{"translate": 0.06, "color_jitter": 0.1, "depths": [2, 2, 2], "init": "kaiming_normal", "residual_init": "none", "beta2": 0.99, "beta1": 0.95, "eps": 1e-08, "warmup_steps": 690}
Rows from block 2 of a small multi-label image tagger, named by matrix and row number. Rows with one number belong to one channel. Each number is 50 + 10 x the weight over its row's rms, rounded and kept within 0 to 99. All counts start at 0.
After each channel's rows are labels from the 100 images, of 14976, where the channel reaches its highest value: "responds to" is what is common among them. Only what is clearly more common there than usual is listed. The data: photos of plants, animals and fungi (iNaturalist).
# convs0: first 3x3 conv, stride 2 (model.blocks.2.convs.0.weight, 320x160x3x3, each kernel summed), inputs 108-159
# convs1: second 3x3 conv (model.blocks.2.convs.1.weight, 320x320x3x3, transposed, each kernel summed), outputs 128-191

convs0.221:51 43 46 47 46 49 44 54 35 59 45 41 56 54 46 46 52 68 49 42 51 48 60 64 30 61 41 50 46 58 57 44 48 36 81 51 51 49 57 60 46 37 51 48 53 44 32 52 59 52 47 53
convs1.221:51 44 43 48 54 32 66 61 43 51 44 86 39 65 59 58 35 74 60 43 75 50 34 63 56 58 44 42 56 69 46 57 36 53 48 43 38 39 46 64 38 55 45 62 53 49 50 42 73 41 44 48 55 64 44 50 50 67 34 36 39 29 40 56
responds to: class Insecta; phylum Arthropoda; order Lepidoptera

convs0.70:63 41 49 60 45 73 43 43 56 46 56 33 41 56 43 49 56 48 58 64 59 53 46 35 62 53 50 34 46 56 46 43 46 63 49 51 39 54 54 48 57 37 67 44 47 39 53 52 57 46 50 61
convs1.70:51 51 53 47 54 52 41 26 49 36 56 42 53 25 54 65 55 57 80 46 57 44 44 39 40 43 45 59 41 36 53 50 59 49 49 42 54 52 48 48 41 53 39 66 49 44 42 49 41 55 58 44 54 42 45 51 30 49 64 43 52 64 54 47
responds to: order Lepidoptera

convs0.151:51 53 37 48 27 47 65 55 37 50 48 33 55 59 44 43 48 49 51 53 37 74 47 58 35 56 31 34 33 59 51 35 61 46 52 42 48 33 49 45 54 49 52 73 49 43 51 62 39 59 47 57
convs1.151:44 57 45 82 50 25 48 65 55 51 54 57 40 44 56 61 65 30 56 52 46 43 52 42 55 33 49 52 65 46 52 55 61 47 50 58 66 39 35 44 52 46 44 55 52 48 31 55 45 45 42 45 48 48 50 65 21 47 52 39 50 40 33 65
responds to: phylum Arthropoda; class Insecta; order Lepidoptera

convs0.27:54 49 55 45 58 43 42 50 52 59 39 50 51 49 46 45 65 47 41 41 43 36 45 71 43 50 48 56 40 43 55 44 29 61 38 69 41 45 63 47 41 50 34 47 44 33 32 58 32 44 48 46
convs1.27:33 51 46 46 35 44 69 74 57 42 43 52 43 39 57 72 45 40 36 51 58 61 34 44 40 39 57 52 28 50 59 47 46 63 45 51 39 59 51 53 50 44 56 77 51 54 61 43 41 72 52 41 61 28 61 52 53 34 44 48 46 60 36 53
responds to: class Insecta; phylum Arthropoda

convs0.188:47 46 48 54 59 40 48 61 58 40 44 51 60 57 41 43 52 66 52 42 52 47 49 47 42 47 37 52 52 51 71 42 45 41 54 53 57 60 57 43 55 44 45 63 51 45 58 37 44 41 46 54
convs1.188:42 58 74 47 51 40 60 38 57 68 42 46 65 59 60 51 56 55 57 41 59 66 50 44 47 47 35 52 50 36 53 42 67 44 51 72 45 49 43 57 66 50 61 50 35 47 33 46 57 78 50 43 46 30 49 57 53 37 49 47 50 35 57 50
responds to: order Lepidoptera

convs0.214:36 53 52 30 31 48 63 44 49 52 74 55 50 76 40 58 51 41 41 61 33 55 56 53 55 52 55 54 32 55 42 40 42 60 46 59 59 34 41 45 41 47 40 46 47 70 52 46 83 39 42 53
convs1.214:50 64 41 40 55 54 49 56 42 56 41 53 47 53 60 53 50 71 51 43 36 38 53 45 63 38 36 40 41 30 53 47 32 38 46 54 55 51 44 41 35 36 52 52 47 45 43 62 41 46 51 59 41 58 56 68 52 39 49 46 45 54 42 36
responds to: order Coleoptera

convs0.319:41 47 47 54 48 38 53 28 64 45 43 48 47 43 52 65 52 59 57 62 43 46 52 55 73 60 31 52 39 60 50 42 34 46 36 54 47 29 41 38 46 40 49 57 57 45 40 38 63 49 59 48
convs1.319:57 28 47 53 37 55 43 35 49 40 44 48 56 49 40 60 48 51 70 46 36 37 44 52 57 56 65 40 26 56 40 33 54 47 35 51 19 36 36 52 51 63 46 50 46 45 52 45 48 65 54 51 39 39 56 66 57 43 48 65 52 43 42 53
responds to: phylum Arthropoda; class Insecta; order Lepidoptera; family: Nymphalidae

convs0.18:62 49 58 48 40 46 47 41 48 54 61 50 52 65 40 47 62 52 47 53 57 30 42 56 40 58 31 47 47 50 44 45 37 50 41 41 42 65 53 53 39 61 64 54 84 39 65 62 44 51 47 80
convs1.18:47 68 47 38 67 55 42 49 59 51 49 31 62 38 40 61 42 57 45 60 54 48 39 71 51 30 49 56 31 50 50 48 55 56 46 52 62 60 59 42 58 40 51 47 49 53 53 47 45 61 46 48 46 53 52 36 46 60 70 39 53 34 47 48
responds to: class Aves; order Passeriformes

convs0.13:38 55 48 54 54 39 53 63 46 56 44 44 59 50 40 59 54 46 68 49 62 48 44 57 47 51 55 53 52 45 53 60 24 38 47 66 57 52 56 52 48 61 35 58 54 71 55 59 41 47 67 49
convs1.13:46 51 52 36 54 29 47 67 41 57 53 63 54 35 57 42 63 58 56 64 60 37 52 52 49 53 48 60 57 44 31 49 39 51 51 36 70 56 55 64 35 64 34 67 56 44 50 47 37 36 32 51 63 63 34 56 46 68 42 45 47 48 30 43
responds to: class Insecta; phylum Arthropoda; family: Nymphalidae; order Coleoptera

convs0.299:57 47 40 61 53 61 50 36 46 38 36 49 43 55 47 46 26 59 41 45 55 61 51 42 38 47 50 48 51 69 60 41 56 45 40 43 49 68 45 49 46 54 49 74 51 54 60 46 43 29 34 62
convs1.299:59 50 56 41 59 49 28 46 52 41 48 30 39 65 57 49 55 40 53 58 66 46 45 60 35 49 54 48 39 51 52 47 39 36 44 28 63 38 53 33 53 54 62 53 37 43 43 44 58 54 42 45 50 47 55 59 51 47 36 35 39 40 30 45
responds to: order Lepidoptera

convs0.278:48 61 46 51 78 51 36 39 50 53 44 46 49 48 34 38 56 39 50 37 44 39 37 53 48 71 68 51 50 41 36 82 61 58 44 56 52 40 53 71 50 35 41 54 50 47 54 45 54 48 55 43
convs1.278:52 47 51 41 52 43 60 46 57 48 62 60 43 55 37 64 35 40 32 54 39 56 66 41 53 58 35 39 32 60 57 56 52 33 45 48 50 58 46 58 51 63 59 45 46 50 57 43 56 40 56 54 33 54 46 61 46 40 54 45 46 63 43 41
responds to: phylum Arthropoda

convs0.304:47 68 37 65 45 38 51 47 60 44 47 52 48 61 81 54 50 41 46 64 35 50 48 56 46 38 44 44 45 57 33 60 33 47 47 50 54 35 47 40 55 42 48 33 35 37 54 52 51 58 67 66
convs1.304:42 68 75 34 47 54 48 56 45 47 52 35 40 47 44 41 48 32 47 28 46 52 43 47 53 48 51 53 46 40 65 44 52 36 45 64 45 50 51 67 44 55 60 61 60 34 57 54 46 65 38 53 54 62 65 49 49 59 46 53 45 37 35 53
responds to: phylum Arthropoda; class Insecta; order Lepidoptera

convs0.37:48 39 54 58 38 59 42 42 47 58 51 44 61 56 54 59 26 35 79 46 53 44 54 45 52 60 34 62 37 48 59 38 28 47 51 57 55 50 43 52 50 55 53 37 61 70 53 68 50 56 58 55
convs1.37:47 52 47 72 51 54 68 49 24 50 47 51 53 56 56 47 50 61 52 48 62 41 69 51 55 53 62 36 79 39 57 60 49 55 66 38 54 52 43 56 54 55 45 61 51 59 42 68 51 39 58 57 45 60 53 70 56 41 38 60 48 53 55 44
responds to: order Lepidoptera

convs0.133:49 61 43 39 50 54 39 70 39 30 47 44 35 52 32 40 48 48 44 50 69 40 54 55 55 42 47 49 53 48 47 39 29 55 42 45 45 69 43 54 47 49 62 27 56 47 54 54 58 47 37 38
convs1.133:61 52 42 36 51 48 58 38 52 36 56 48 42 50 41 55 60 51 64 58 57 44 60 50 59 45 60 53 35 52 46 43 58 45 59 55 54 67 33 45 50 49 52 54 55 55 46 37 39 59 62 36 59 52 44 52 54 51 57 50 48 33 39 49
responds to: class Aves; order Passeriformes

convs0.86:41 46 64 54 53 48 56 51 53 30 54 39 49 64 53 64 28 56 67 53 45 44 43 50 64 43 52 35 44 49 51 65 64 59 28 43 48 36 47 39 49 50 76 37 60 46 34 49 46 43 56 47
convs1.86:33 52 50 51 61 51 54 47 41 54 49 64 53 61 58 52 60 69 69 42 54 48 41 47 60 48 31 56 58 45 59 49 49 65 68 45 72 48 71 48 61 56 57 64 56 60 46 34 54 44 41 35 63 37 44 39 49 40 60 46 44 47 64 26
responds to: order Lepidoptera

convs0.168:47 51 41 38 37 42 55 61 49 35 62 57 46 37 45 50 46 41 50 49 60 64 54 55 54 48 41 51 42 41 41 38 38 67 74 53 68 43 62 68 63 48 41 78 52 45 49 55 55 52 62 36
convs1.168:48 42 49 66 51 54 53 49 47 41 54 39 37 52 38 51 44 62 46 48 50 41 43 46 56 36 44 48 60 57 45 54 51 49 71 43 53 41 42 51 73 43 44 55 41 60 49 53 50 65 56 40 48 58 54 59 37 59 38 47 41 66 53 73
responds to: phylum Tracheophyta; kingdom Plantae

convs0.100:31 63 51 63 54 36 55 51 53 69 54 37 57 36 48 51 55 58 48 55 28 55 52 58 49 71 51 49 51 32 48 42 56 59 56 38 57 41 61 33 78 43 64 71 62 49 49 46 58 42 47 48
convs1.100:56 58 60 46 59 53 45 42 63 47 33 47 66 48 45 49 46 32 48 47 41 43 43 39 48 70 36 43 42 49 50 34 50 35 52 44 52 58 51 49 53 43 43 39 43 38 56 52 56 71 45 47 61 45 53 47 30 47 41 49 72 50 33 46
responds to: class Aves; order Passeriformes

convs0.119:55 52 62 40 45 52 47 46 66 64 43 40 60 40 36 60 73 43 47 53 46 35 49 64 38 46 52 61 48 51 40 51 44 33 47 38 60 51 32 56 36 27 55 50 45 29 31 54 62 39 51 59
convs1.119:43 65 39 44 57 50 39 54 51 56 49 38 54 45 31 60 62 61 66 48 48 34 47 67 31 54 52 48 44 34 57 61 50 36 24 37 47 55 46 62 44 51 42 53 56 53 43 52 31 59 37 27 52 37 47 43 53 61 38 62 37 38 25 36
responds to: order Passeriformes

convs0.229:52 34 31 39 35 35 59 40 58 57 46 29 44 45 53 47 50 51 40 48 57 61 42 62 67 57 39 53 35 40 60 38 53 54 50 63 33 31 57 42 45 38 61 67 46 51 45 49 63 32 40 60
convs1.229:40 54 41 75 29 45 45 57 46 68 38 51 44 33 34 46 50 59 32 42 65 52 43 34 60 54 37 52 44 42 46 45 45 44 66 41 41 41 51 39 52 46 40 48 36 27 56 57 61 43 64 43 61 40 47 53 45 38 41 47 43 63 37 36
responds to: order Lepidoptera

convs0.169:62 34 43 52 63 32 49 50 61 46 55 35 46 51 60 33 54 53 34 53 58 44 49 47 47 60 62 59 40 49 68 40 65 31 65 47 52 48 48 63 59 23 70 44 54 40 39 47 40 39 25 39
convs1.169:36 53 52 55 59 55 48 49 60 57 64 62 48 47 62 73 67 56 52 46 47 63 57 33 44 40 48 55 28 54 41 69 59 52 59 50 44 58 44 41 40 51 48 59 53 59 55 47 45 71 38 49 55 46 42 52 44 47 60 50 50 35 45 49
responds to: phylum Arthropoda; class Insecta; order Lepidoptera

convs0.292:50 64 40 63 55 50 47 40 41 44 53 56 50 58 66 56 48 49 54 57 75 53 46 55 47 51 56 58 38 44 49 61 48 36 70 34 45 61 24 53 48 52 50 47 35 56 37 53 53 51 43 46
convs1.292:40 50 57 38 53 54 50 44 59 31 45 55 55 63 45 54 38 41 51 48 37 49 47 75 43 58 51 57 67 67 48 61 35 48 41 55 46 48 51 58 45 38 46 58 42 56 50 42 36 44 66 58 59 45 42 52 49 40 60 55 41 21 48 70
responds to: class Insecta; phylum Arthropoda

convs0.203:73 56 57 53 43 38 57 47 54 41 58 60 53 46 64 42 60 58 44 55 62 58 37 57 46 50 45 47 68 51 46 50 35 45 52 46 41 49 50 53 52 29 54 47 57 47 76 60 45 35 31 47
convs1.203:34 63 66 45 66 35 44 55 56 40 56 38 45 41 47 39 38 47 79 33 41 36 45 29 46 39 57 40 53 45 45 49 45 47 58 48 34 51 58 44 56 45 42 41 61 44 40 51 48 42 50 51 43 51 59 44 50 44 52 36 49 38 52 64
responds to: class Insecta; phylum Arthropoda; order Lepidoptera; family: Nymphalidae

convs0.289:60 36 43 46 39 50 54 45 49 47 42 58 45 54 35 59 41 40 47 49 59 33 55 59 44 53 56 52 43 42 61 42 42 61 29 66 54 70 66 50 48 51 26 44 47 45 39 62 71 61 63 46
convs1.289:49 44 58 47 65 54 52 45 38 61 41 44 53 46 49 43 48 45 52 35 62 47 63 56 42 53 53 50 58 37 50 49 64 74 58 50 50 63 43 43 51 53 44 67 34 51 37 41 53 55 50 43 31 37 32 54 45 41 62 61 53 55 51 61
responds to: class Insecta; phylum Arthropoda; order Lepidoptera; family: Nymphalidae

convs0.234:39 39 33 61 33 50 41 40 47 45 38 55 54 52 62 60 43 45 48 47 69 42 58 39 56 61 45 36 65 32 49 39 38 47 55 60 42 32 39 55 39 28 61 47 49 41 54 48 57 43 52 54
convs1.234:48 55 45 31 41 48 46 61 68 48 41 56 48 50 50 47 48 48 31 44 40 69 40 47 58 31 44 58 43 54 48 53 43 61 53 36 57 49 50 54 45 51 55 57 47 50 57 28 58 65 40 54 54 46 43 50 52 42 39 52 55 68 69 65
responds to: phylum Arthropoda; class Insecta

convs0.150:36 61 44 29 67 20 65 48 45 74 47 61 52 50 49 47 48 31 51 63 49 46 58 48 60 50 49 59 39 44 58 53 37 38 51 40 50 67 51 54 49 46 48 43 38 46 54 39 44 32 56 40
convs1.150:53 39 40 49 50 54 29 46 38 55 38 56 42 53 58 28 52 54 26 57 51 43 55 46 63 53 65 69 33 53 56 42 41 55 54 27 51 36 57 56 71 52 52 49 37 52 44 45 50 55 45 40 46 45 56 51 53 50 53 54 52 59 52 44
responds to: phylum Chordata; class Aves; order Passeriformes

convs0.196:46 55 51 45 64 58 58 60 22 48 52 34 41 61 43 67 43 42 55 61 68 58 45 50 46 58 45 51 55 40 52 58 55 42 57 36 40 37 56 65 48 49 44 51 39 46 39 63 61 54 56 62
convs1.196:48 46 37 51 45 43 41 43 48 31 49 79 40 41 61 53 34 50 54 41 45 43 39 56 64 33 49 46 56 50 47 59 57 50 46 38 51 68 28 50 70 51 46 45 42 31 57 51 41 50 70 66 34 56 40 46 36 60 38 50 47 53 43 81
responds to: order Passeriformes

convs0.14:48 40 50 59 23 42 61 31 71 45 34 53 49 40 39 54 56 47 49 44 39 55 34 73 57 49 38 51 35 57 42 43 51 50 70 43 55 51 54 45 44 77 51 59 28 47 41 43 46 46 48 60
convs1.14:37 65 56 68 54 42 47 39 53 43 37 37 44 36 49 52 63 42 67 49 52 47 56 39 30 45 52 59 61 71 41 47 39 38 31 54 55 47 59 62 58 44 27 41 44 31 56 47 60 63 45 56 49 34 46 59 23 53 40 53 56 70 53 31
responds to: class Aves; order Passeriformes

convs0.127:64 51 48 57 54 59 49 45 25 49 44 43 60 49 36 46 52 64 42 62 57 38 52 61 32 48 41 57 54 38 51 34 53 47 54 55 63 50 36 66 58 41 56 62 60 51 47 68 49 45 69 49
convs1.127:52 61 47 35 78 50 51 49 56 43 24 50 57 67 34 48 36 52 57 55 50 52 44 63 63 26 50 44 35 43 49 41 35 53 30 53 50 56 35 56 60 51 46 46 48 40 41 56 56 64 67 53 36 77 63 51 34 54 55 52 56 64 31 65
responds to: order Lepidoptera