{
  "model": "multi-label image tagger",
  "dataset": "photos of plants, animals and fungi (iNaturalist)",
  "train_examples": 77898,
  "image_size": 48,
  "crop_scale_min": 0.7,
  "horizontal_flip": true,
  "translate": 0.06,
  "color_jitter": 0.1,
  "arch": "wide_resnet",
  "norm": "batchnorm",
  "activation": "relu",
  "depths": [2, 2, 2],
  "kernel_size": 3,
  "stem": "single",
  "avg_pool_shortcut": true,
  "widths": [160, 320, 640],
  "num_labels": 75,
  "init": "kaiming_normal",
  "residual_init": "none",
  "optimizer": "soap",
  "beta2": 0.99,
  "lr": 0.0021,
  "beta1": 0.95,
  "shampoo_beta": 0.99,
  "eps": 1e-08,
  "precondition_frequency": 20,
  "max_precond_dim": 1536,
  "merge_dims": false,
  "one_sided": false,
  "adamw_lr_other_params": 0.00099,
  "grad_clip": 1.0,
  "steps": 13900,
  "batch_size": 128,
  "epochs": 22.8,
  "lr_schedule": "wsd_sqrt",
  "decay_fraction": 0.3,
  "final_lr_fraction": 0.01,
  "warmup_steps": 690,
  "weight_decay": 0.04,
  "adamw_weight_decay_other_params": 0.01
}
Rows from block 2, named by matrix and row number. Rows with one number belong to one channel. Each number is 128 + 24 x the weight over its row's rms, rounded and kept within 0 to 255. All counts start at 0. Numbers have three digits each. After the name is the row's rms in percent of the matrix's.
# convs0: first 3x3 conv, stride 2 (model.blocks.2.convs.0.weight, 320x160x3x3), inputs 28-34, a 3x3 kernel for each
# convs1: second 3x3 conv (model.blocks.2.convs.1.weight, 320x320x3x3, transposed), outputs 28-34, a 3x3 kernel for each
convs0.42 101:172092123102144121109115116131137089095115138127119131132181108139145126126096114175151124128107128109121105155108108120150133111155134145122136123146173118150121088179139123105093100192140
convs0.43 105:121085127110155163078139155085112138142109101127110136127137143146103115131106111143152148122140105099108118151117113143159134146134125137129114141132108095130116118134164122127106142196099
convs0.44 099:145132149141133151103160144126141162146171178164201172167131102101145139111112137146119140113143150122153135116170118172139193148133130150164140106139119095120133122107123124066106096142114
convs0.45 099:118098112153113077149107060145119166135172102107140145109131084125097117130099122123133149101126081105134119119111117114120105144134094094145102150123103148156117085121154143108109141142111
convs0.46 100:096119159147161166150168156160142166152168127114178111172112104139117116187141125161110123099131127153126144111105114098092143155091114097116133141142158133132157138140150099125162141142116
convs0.47 098:136123127115145107095102131133115135140119164157101122130114155129096125149123148088114113179136108122118117104106114130089132123137096124162162135135143146145114154062112140079129158179146
convs0.48 098:128110107096131149151108118155113181140118095110131122115103100156124132117149126085093122118171075125124144122134144059111134052076140098142143106090111106140096119140116106162184153155126
convs0.49 105:110146113129158102173126091121084134126169150164138125125128150090076144086089105095108158104105111124147131134150116148136192160108110135135138171134152168147144112098158112116109129142090
convs0.50 094:109106100119161097146084144104110112111123121124168130118139117099103107122146084107155103183171167137142125163092153105142155104142119105116124132166118164130185135093101116114132097129126
convs0.51 105:100090095133087126181133155096113115113125108165089103126143138143111142131108125122130098094131146132110124127130133102154133150124132094115103125126145137182155067143112104127133161105094
convs0.52 101:130109111139088100126081164108121113118129146136172137089133099080125151107122150114101141135092158109156132093127127162101164144102142153149097128122101116085106082137129124108124159123138
convs0.53 100:143124111119111129084093101087109139121132158127117111181151163116108104087096114128125116122142150109086091133148135127125092135123125132104138114100113103076091124127109074157130121173146
convs0.54 109:072106148111125112166110104138113161159153132118110136115156132151136152119152116147089154121124112104120135134097141089126117154122133147171144102119110147121082117158107104141114130199091
convs0.55 093:126090123105164140114158100107124184140120164118107148117092117117123108119161150132124125111111095090096119085166133101095109139099114111114103114133112186118115091102144111113123065093090
convs0.56 103:140129110093181162057206156080154124113107118115130110134135102169126127174145117142141130118125164150117106113152138080136190081154165145126125081165147074109097133168113111123104138123146
convs0.57 092:092111099126165059129184093128104107116148113105124150117126143123131136132132095156114134128169150158170133093115152118090108140124126109118109086159096084135103124219129109157148082106130
convs0.58 093:153091133122148099135128113129172096132118170151146158131148135129127129138086103135152129111133071148139136142136118146138120134112151108163122163141167109129151123127110150105102122127177
convs0.59 102:101108145131115144120152102168089082135131087124154151176165117088134096136133097135119127115107090148129121094115089093108104106086117112079109114061118140122076161089116121109112134115116
convs0.60 099:142097133138128125142141108108134156115148157130100157102098127154162177124153158131129093129115113120137103117122105112143121158104170134117144102121122131129137120124132128137140149163158
convs0.61 100:109101123118124126148101108120134102139153145113115146131173165128123109087143148128105117153150139125071112102101097108099113126152105107170133135128130087135136075159092128164126157137164
convs0.62 098:118170118107084104091104140123133132120133105113117142130118146132164143130153141146171143167156126129150110100109122170110116123103137107134139113144152148146143089146127089103146161116127
convs0.63 106:114134129132136162154162154168112117138151113137135126129132120161130073115119143142090108107155155085121140142143132130095119117109134128155158103131153092119096092088151102106111156129152
convs0.64 090:107143129142113148132115126116109117090146117091118136160141175156151163085071129140131141148186142118109126138116102068122113124115114158142135162158089170139132146096144184140092154153119
convs0.65 102:144109107101109123152132107129099108120115151121123131108142116130128093145146131122146142119113146126143092098079128100120106131119129099095114104114090176144163153135130172193158073123150
convs0.66 105:109118123137120132089128098118115114129123087160164141141113114079087145119113118154121122126142134113126154077093126132099116124158089148173162176164149134158145093120130111109131132148143
convs0.67 103:122151145179157185133155212154105112098140137109112095163116110121104112104145122117108141073120141137152126110136130123114129140103127129130125128085129133129157115163126111095140108133132
convs0.68 103:112153131119141128133119134191149114157160103084128162153120084113100121104104092105133127071119088091102131130085130109125109121130122127113102083119082124109153142199119172200152105115125
convs0.69 093:159115139119150130095148118143089090105151103119150118134135137120126142126127137125125108133111144072104104107119153133108179138098160169109122166115101118075117111150132129094086098115097
convs0.70 093:126105148082130114126120145090136107101079098140104098146112129144157120156132140139144157141131106097157147103111143095138123138133071157105132138122117145124133122133135133191116144118093
convs0.71 101:101153131132152143156097161100142096113119118169143116121164167177156090125121082099107103114030084117087101109123142131136121094133176136121135136131124154132145121102142159152108171097096
convs0.72 094:124125137149116185134161151158172135134138098107098115122101135117150105136122118134138108099081101123108105110174103128161094110131144145109155135143123128111107105128177100133148107114155
convs0.73 097:101081106102101122154123069163138182156134148102136102133117127152137115110137147127136109130138140096145122114104122120143119149158127126085143129092105120150130156139182077137149098112122
convs0.74 095:162138112116159119129133137132131126134119121096141115141145167134136142117105102118132138116136141127146160093131112151092115139145086084136089139146087182139160104116133092110141085115144
convs0.75 099:085109091117149101134131119129130110137144130170134098105152100125145131131170171111130137157147135148148108138105168142110104109085126161161127179114124135143099135113120085144121139131099
convs0.76 102:114134159119134124057117108161123116148148110104140096114110124121114121161155118164128094087139112131131158130117123131158154123141103112139152131111128122133089101131122158123137119144109
convs0.77 092:087089123099100126136116127112126097129105144127108147148126128180167157141122104168153144072103144136125166142127160122144149093112138128140160108181138109131155175133128106123103103141166
convs0.78 097:135092090120119116103096129129129092118122100139128095142101124144141113124147147155091109116109090095113134096126147104083132103136131102123141106091129136102104106129127108127197146126128
convs0.79 095:137152156163162082121123157120141135080130089098089144121157116135124115103126150114129124081100142092074091151073139127120104095098114161147136132131135135143135123119111107110126097102180
convs0.80 097:116147116136160150187119134109108102162096135134135122103118102162123141111120125117118126089081124128114114157095096104123124111109124166144134143126125132116143113082108117090082108138144
convs0.81 098:116116160131120127120108155134141135135085134133128163140129126094077118108116121127098092171178139137123126114102143106098092123104089145190143109143127112165101096143114095136122141128127
convs0.82 101:087100096095142081135168120120147117109127143136124114096131089108090117146122119152109131127117131118134140146112183118110170155132151127134094124136121125122144123098110117130083075132130
convs0.83 101:140171135134100178129156142184140097129165100061151110117126110106143127119110156150148165138175163126109146107137129084149133104096129084151131110127150108167162121175134089179128140188092
convs0.84 104:084125156164152110104082139138111134142151152080149148161110117128095115104151108116178109156096147145115116143175155168143157108160148109120103122141103100085106127100093117110108147128121
convs0.85 099:176152145150090122154115125167149118166145144176129059162197161120160127104106137152124131130131108129151096113156133126140109104092112126105145098119128110139132116095113137110130171122120
convs1.42 096:108137161114137120118143123137134167057128158070144151106082151108106154157100108143139139105091093136158102136129133103173144152130121106110148098143134135118100093138113130099176098113118
convs1.43 102:115112123130156130120105130170153162147081101125122107128126146107153137166143121114073097119168151128147167121127124112121133144139092091126163098100140141106138141105099165147124162164074
convs1.44 100:079125103141123122124097105159134137112178087096094093142107139145097144142110144125133125069106096133077106125067112154121095155094121115109112117132145102130120138123081130173133113160126
convs1.45 097:094156142100179113144131153128087158122121106140152131114088145089128123121127116116111117129149124170128147119141137106098114145098177176132126158134107150142119090115105090106093124162127
convs1.46 103:117125117172088121139142098143127116132115123163153088155130125140112111125082118121126156195130147175155160105116095106117111105176131137105144116161088082094137127147160117137116152169138
convs1.47 100:133117121145107120102128122132108160145100098111126115160142132111087118173129133178135120132129141132152113121096102167139115181143131119151111154145075121125139105104125155126157132171110
convs1.48 099:141168086168155102126196125096074080112120157167181164127089149137156131129149108128120101155113110145173125127138134090120169097089128151109140074131123112122136120116153156128156154087100
convs1.49 102:108135072150154126095113194116118153119203170148133138134136173086101145091115133140107113137122140142148119113113106136115100124101110109135145108105120135141113137160149100136156121143173
convs1.50 097:118137094106126177118122114130109164138148112130156136109121149136148115126138110169113134124111138087114118126122132168186112106116136130160131179112143090130115064132129097132139141138117
convs1.51 104:124150111174137117152127095133129167119153118127148120127095151118132103156127107117123120155118096135136154098127128113118120115132121114139118145117165123095175140122138120106121122124130
convs1.52 101:125137164123113094125068135096154100101171129133145116130080121111112117148120116138113129119084149105125125135132138108117128140125163105158122137148119175124131125150153142120159139123142
convs1.53 098:095093129107118132120102133134149138125121106102133148145140090124126090132112116130143132151121132201113145160164082169179141176164116077133104136091160109104100103138150072149141101131133
convs1.54 101:116135132120134143100130137115134168134133141113127136128141157126114138167148127134163080109173118176121140135127152113115144157145125124097114131108098115128087145129110141125121162100149
convs1.55 095:104134115120142141129146095148139162087109127158112111103141148114150174176100180140125122122149126100087148125141137099132131124118140117155125076156103149129158161104138156150131125111145
convs1.56 104:101116135138080141129111111132141156152105129118151133128135119117150133082158184074149135124167140121153144103095138132133138104111088150137139127092138123121124115129122150082135122104142
convs1.57 096:084145130111142150096138111109116136109142142112137154136149102134153130110101153101123099123102117119123152139172129135172100101123120157117140145115147148100108098135159127165168188158126
convs1.58 096:164113120123124109115099129150173113111121077136171112162108073169114132153141106137142144074144153124106097096162156083140106104147114118075138139139116124144088126128142134155132126121116
convs1.59 101:104124123132149125083128124168103102166088096109125180090127142069120153103134135167111111122115103146136125113080116117101139125069135112108067145131159134171108134146158113156134105138125
convs1.60 103:155162141108150139144168165109135121098124134089105080112162115169160164107116112112130109112113096128137118139132083133152127107142149163122078124132151189149143116109134129125132150134170
convs1.61 097:109113146128121117099100155143135160147161119108104120141116118165138143148106143095111119151099104191133117091173121172094128111075093139083138155107161087157125153085109161103088111133132
convs1.62 101:138151139113106161105089101114158129140139113146143180108085161104165130105096143129131147133153125131164074088145134127201152146170160159113146144129133136112143166157127140146163124142140
convs1.63 103:128118154088108139124109114146151120126129121125107111121152126102144155119146129133149120150126129093170141111118121117156085164134104100108149125094118177114120166123101123112115121102123
convs1.64 095:132143115126156166095104122154121098087162125177132129131124114106088113124060113145135107127131141114073103128130131125121130141135101096139123163161163106094121129097107089142095102087156
convs1.65 103:142166083140116141165124114120131106109113129111161108167096103131085119179107138119162136134118128105122097183128161147125110145151144126152117098132124081122094095117089125169156171200107
convs1.66 103:103128117117140117159133105156119159140100157116108099128123112135100130123114189093113119139056127093132134142131090125139114141184163165134142117129168123090133147112089137139127129085093
convs1.67 099:115163138164131133118141160137149126164120087105120122121110118146098082137152126098124156114145158128160145162132106165128176086122135113157129079094135113145128127150164141110143073100085
convs1.68 104:090123101159119190111137133113095125127127119105129160099133113134140128116151136147131129120137104151110079106126152114111144155107130099090115142147154106154127192117098111127149119096082
convs1.69 098:083117152126117132111091110139113132130117159148127138144160170116126132114115103118139132151128154159121162133161100150144135034131120155138152105129126138081091126168148089125104099155148
convs1.70 096:121161135152122115112174125109139142150134105158122153126106124109133136146145098083116118116145138130134122157130124109135119129145131123141127152185133116143140168121170135128120089097139
convs1.71 099:128131124129155140107120153115093145149176142104112146121165170129147191134156207101118124150104119116078133092108107117153132128136126120143112138135192117144118128169096099109077150063103
convs1.72 096:182086096139143095122155100128156154139115118084128089152185128128153114120102155163139117150156101116113131142137188142141128118129126090168130109144149143126108124121097136083126120140104
convs1.73 098:117107149134118136121113162144163077154133110146125160124138124110142136127093186155101100148108138112126081151150138148094143097163106089099120116143084140146139178115132128133122162133108
convs1.74 099:094120099130100100094140138105138142120103113134125102164110088086073077101138127046133117086104116147091123138102103147120078090127165136132165178142106102088134143150119084078111125152139
convs1.75 100:095128107145123154124182100141146128147117134164157154101139119104147169123106115121133110105144096156155162157101117162157135143114124106154107096173140157118129143124119139145124145152147
convs1.76 103:156105100122123174141147144190108098118138135119167122126098114126117120114091139156105120139123125124140121088110131129125133142124141181160159131143113112107093098103140095124130141127137
convs1.77 094:118157137111137155133131148138147162131115098095109134176137135153162114088094163128165135145119071115099097131126109095136190125096117156137100112111130126147133135081166135145141095112144
convs1.78 099:125107111133163127084117125125106123099096090133133150124136085115105156092110151073118129154081103129092078146171125125182166168138124189165164148141121131112117122141141083128170108120097
convs1.79 095:115138160097154128138128136111130135142114128137147107105122107150166110143142138101145128112103095138117123159115112083147154117113124127077066132089112167096111147116111117095113092118139
convs1.80 098:149187112150135162108114081117078150132118086113121127168153159130142138132127130107077101112132109121114117096101108126147109128100122193141112148121082138115076163116083124135129120146114
convs1.81 101:128129159097153120139161136084121122112133107137158151116122124170142105156131158147098134119083106121132111144154111131186216099202133135085149119083101112122101124110118153092064150119148
convs1.82 102:100120116104131143078128075155106158107129126153112130144111110100143119148169104129104110114152151079138125078131126075117129122120125089115077126118105127166142122112158130139150105139121
convs1.83 099:128111169147119090117146115143132107098122161172139175104099122113111080146162104074178107119110120095123116097114187137120143112098146090094124130140114114094157083097129059109155121075083
convs1.84 101:157118107105101129133138157083082114175114120122127111139140108117133145131140128121144103121102114141109120140129111149095099107114156126097095149122138145120171149155102159092151084145123
convs1.85 094:135123120148153140157139167166106107109133141116154158136107107110108140146142153119143126125100135095133125149129161105115100054081082130118095130148135116136121123144142131167149166152144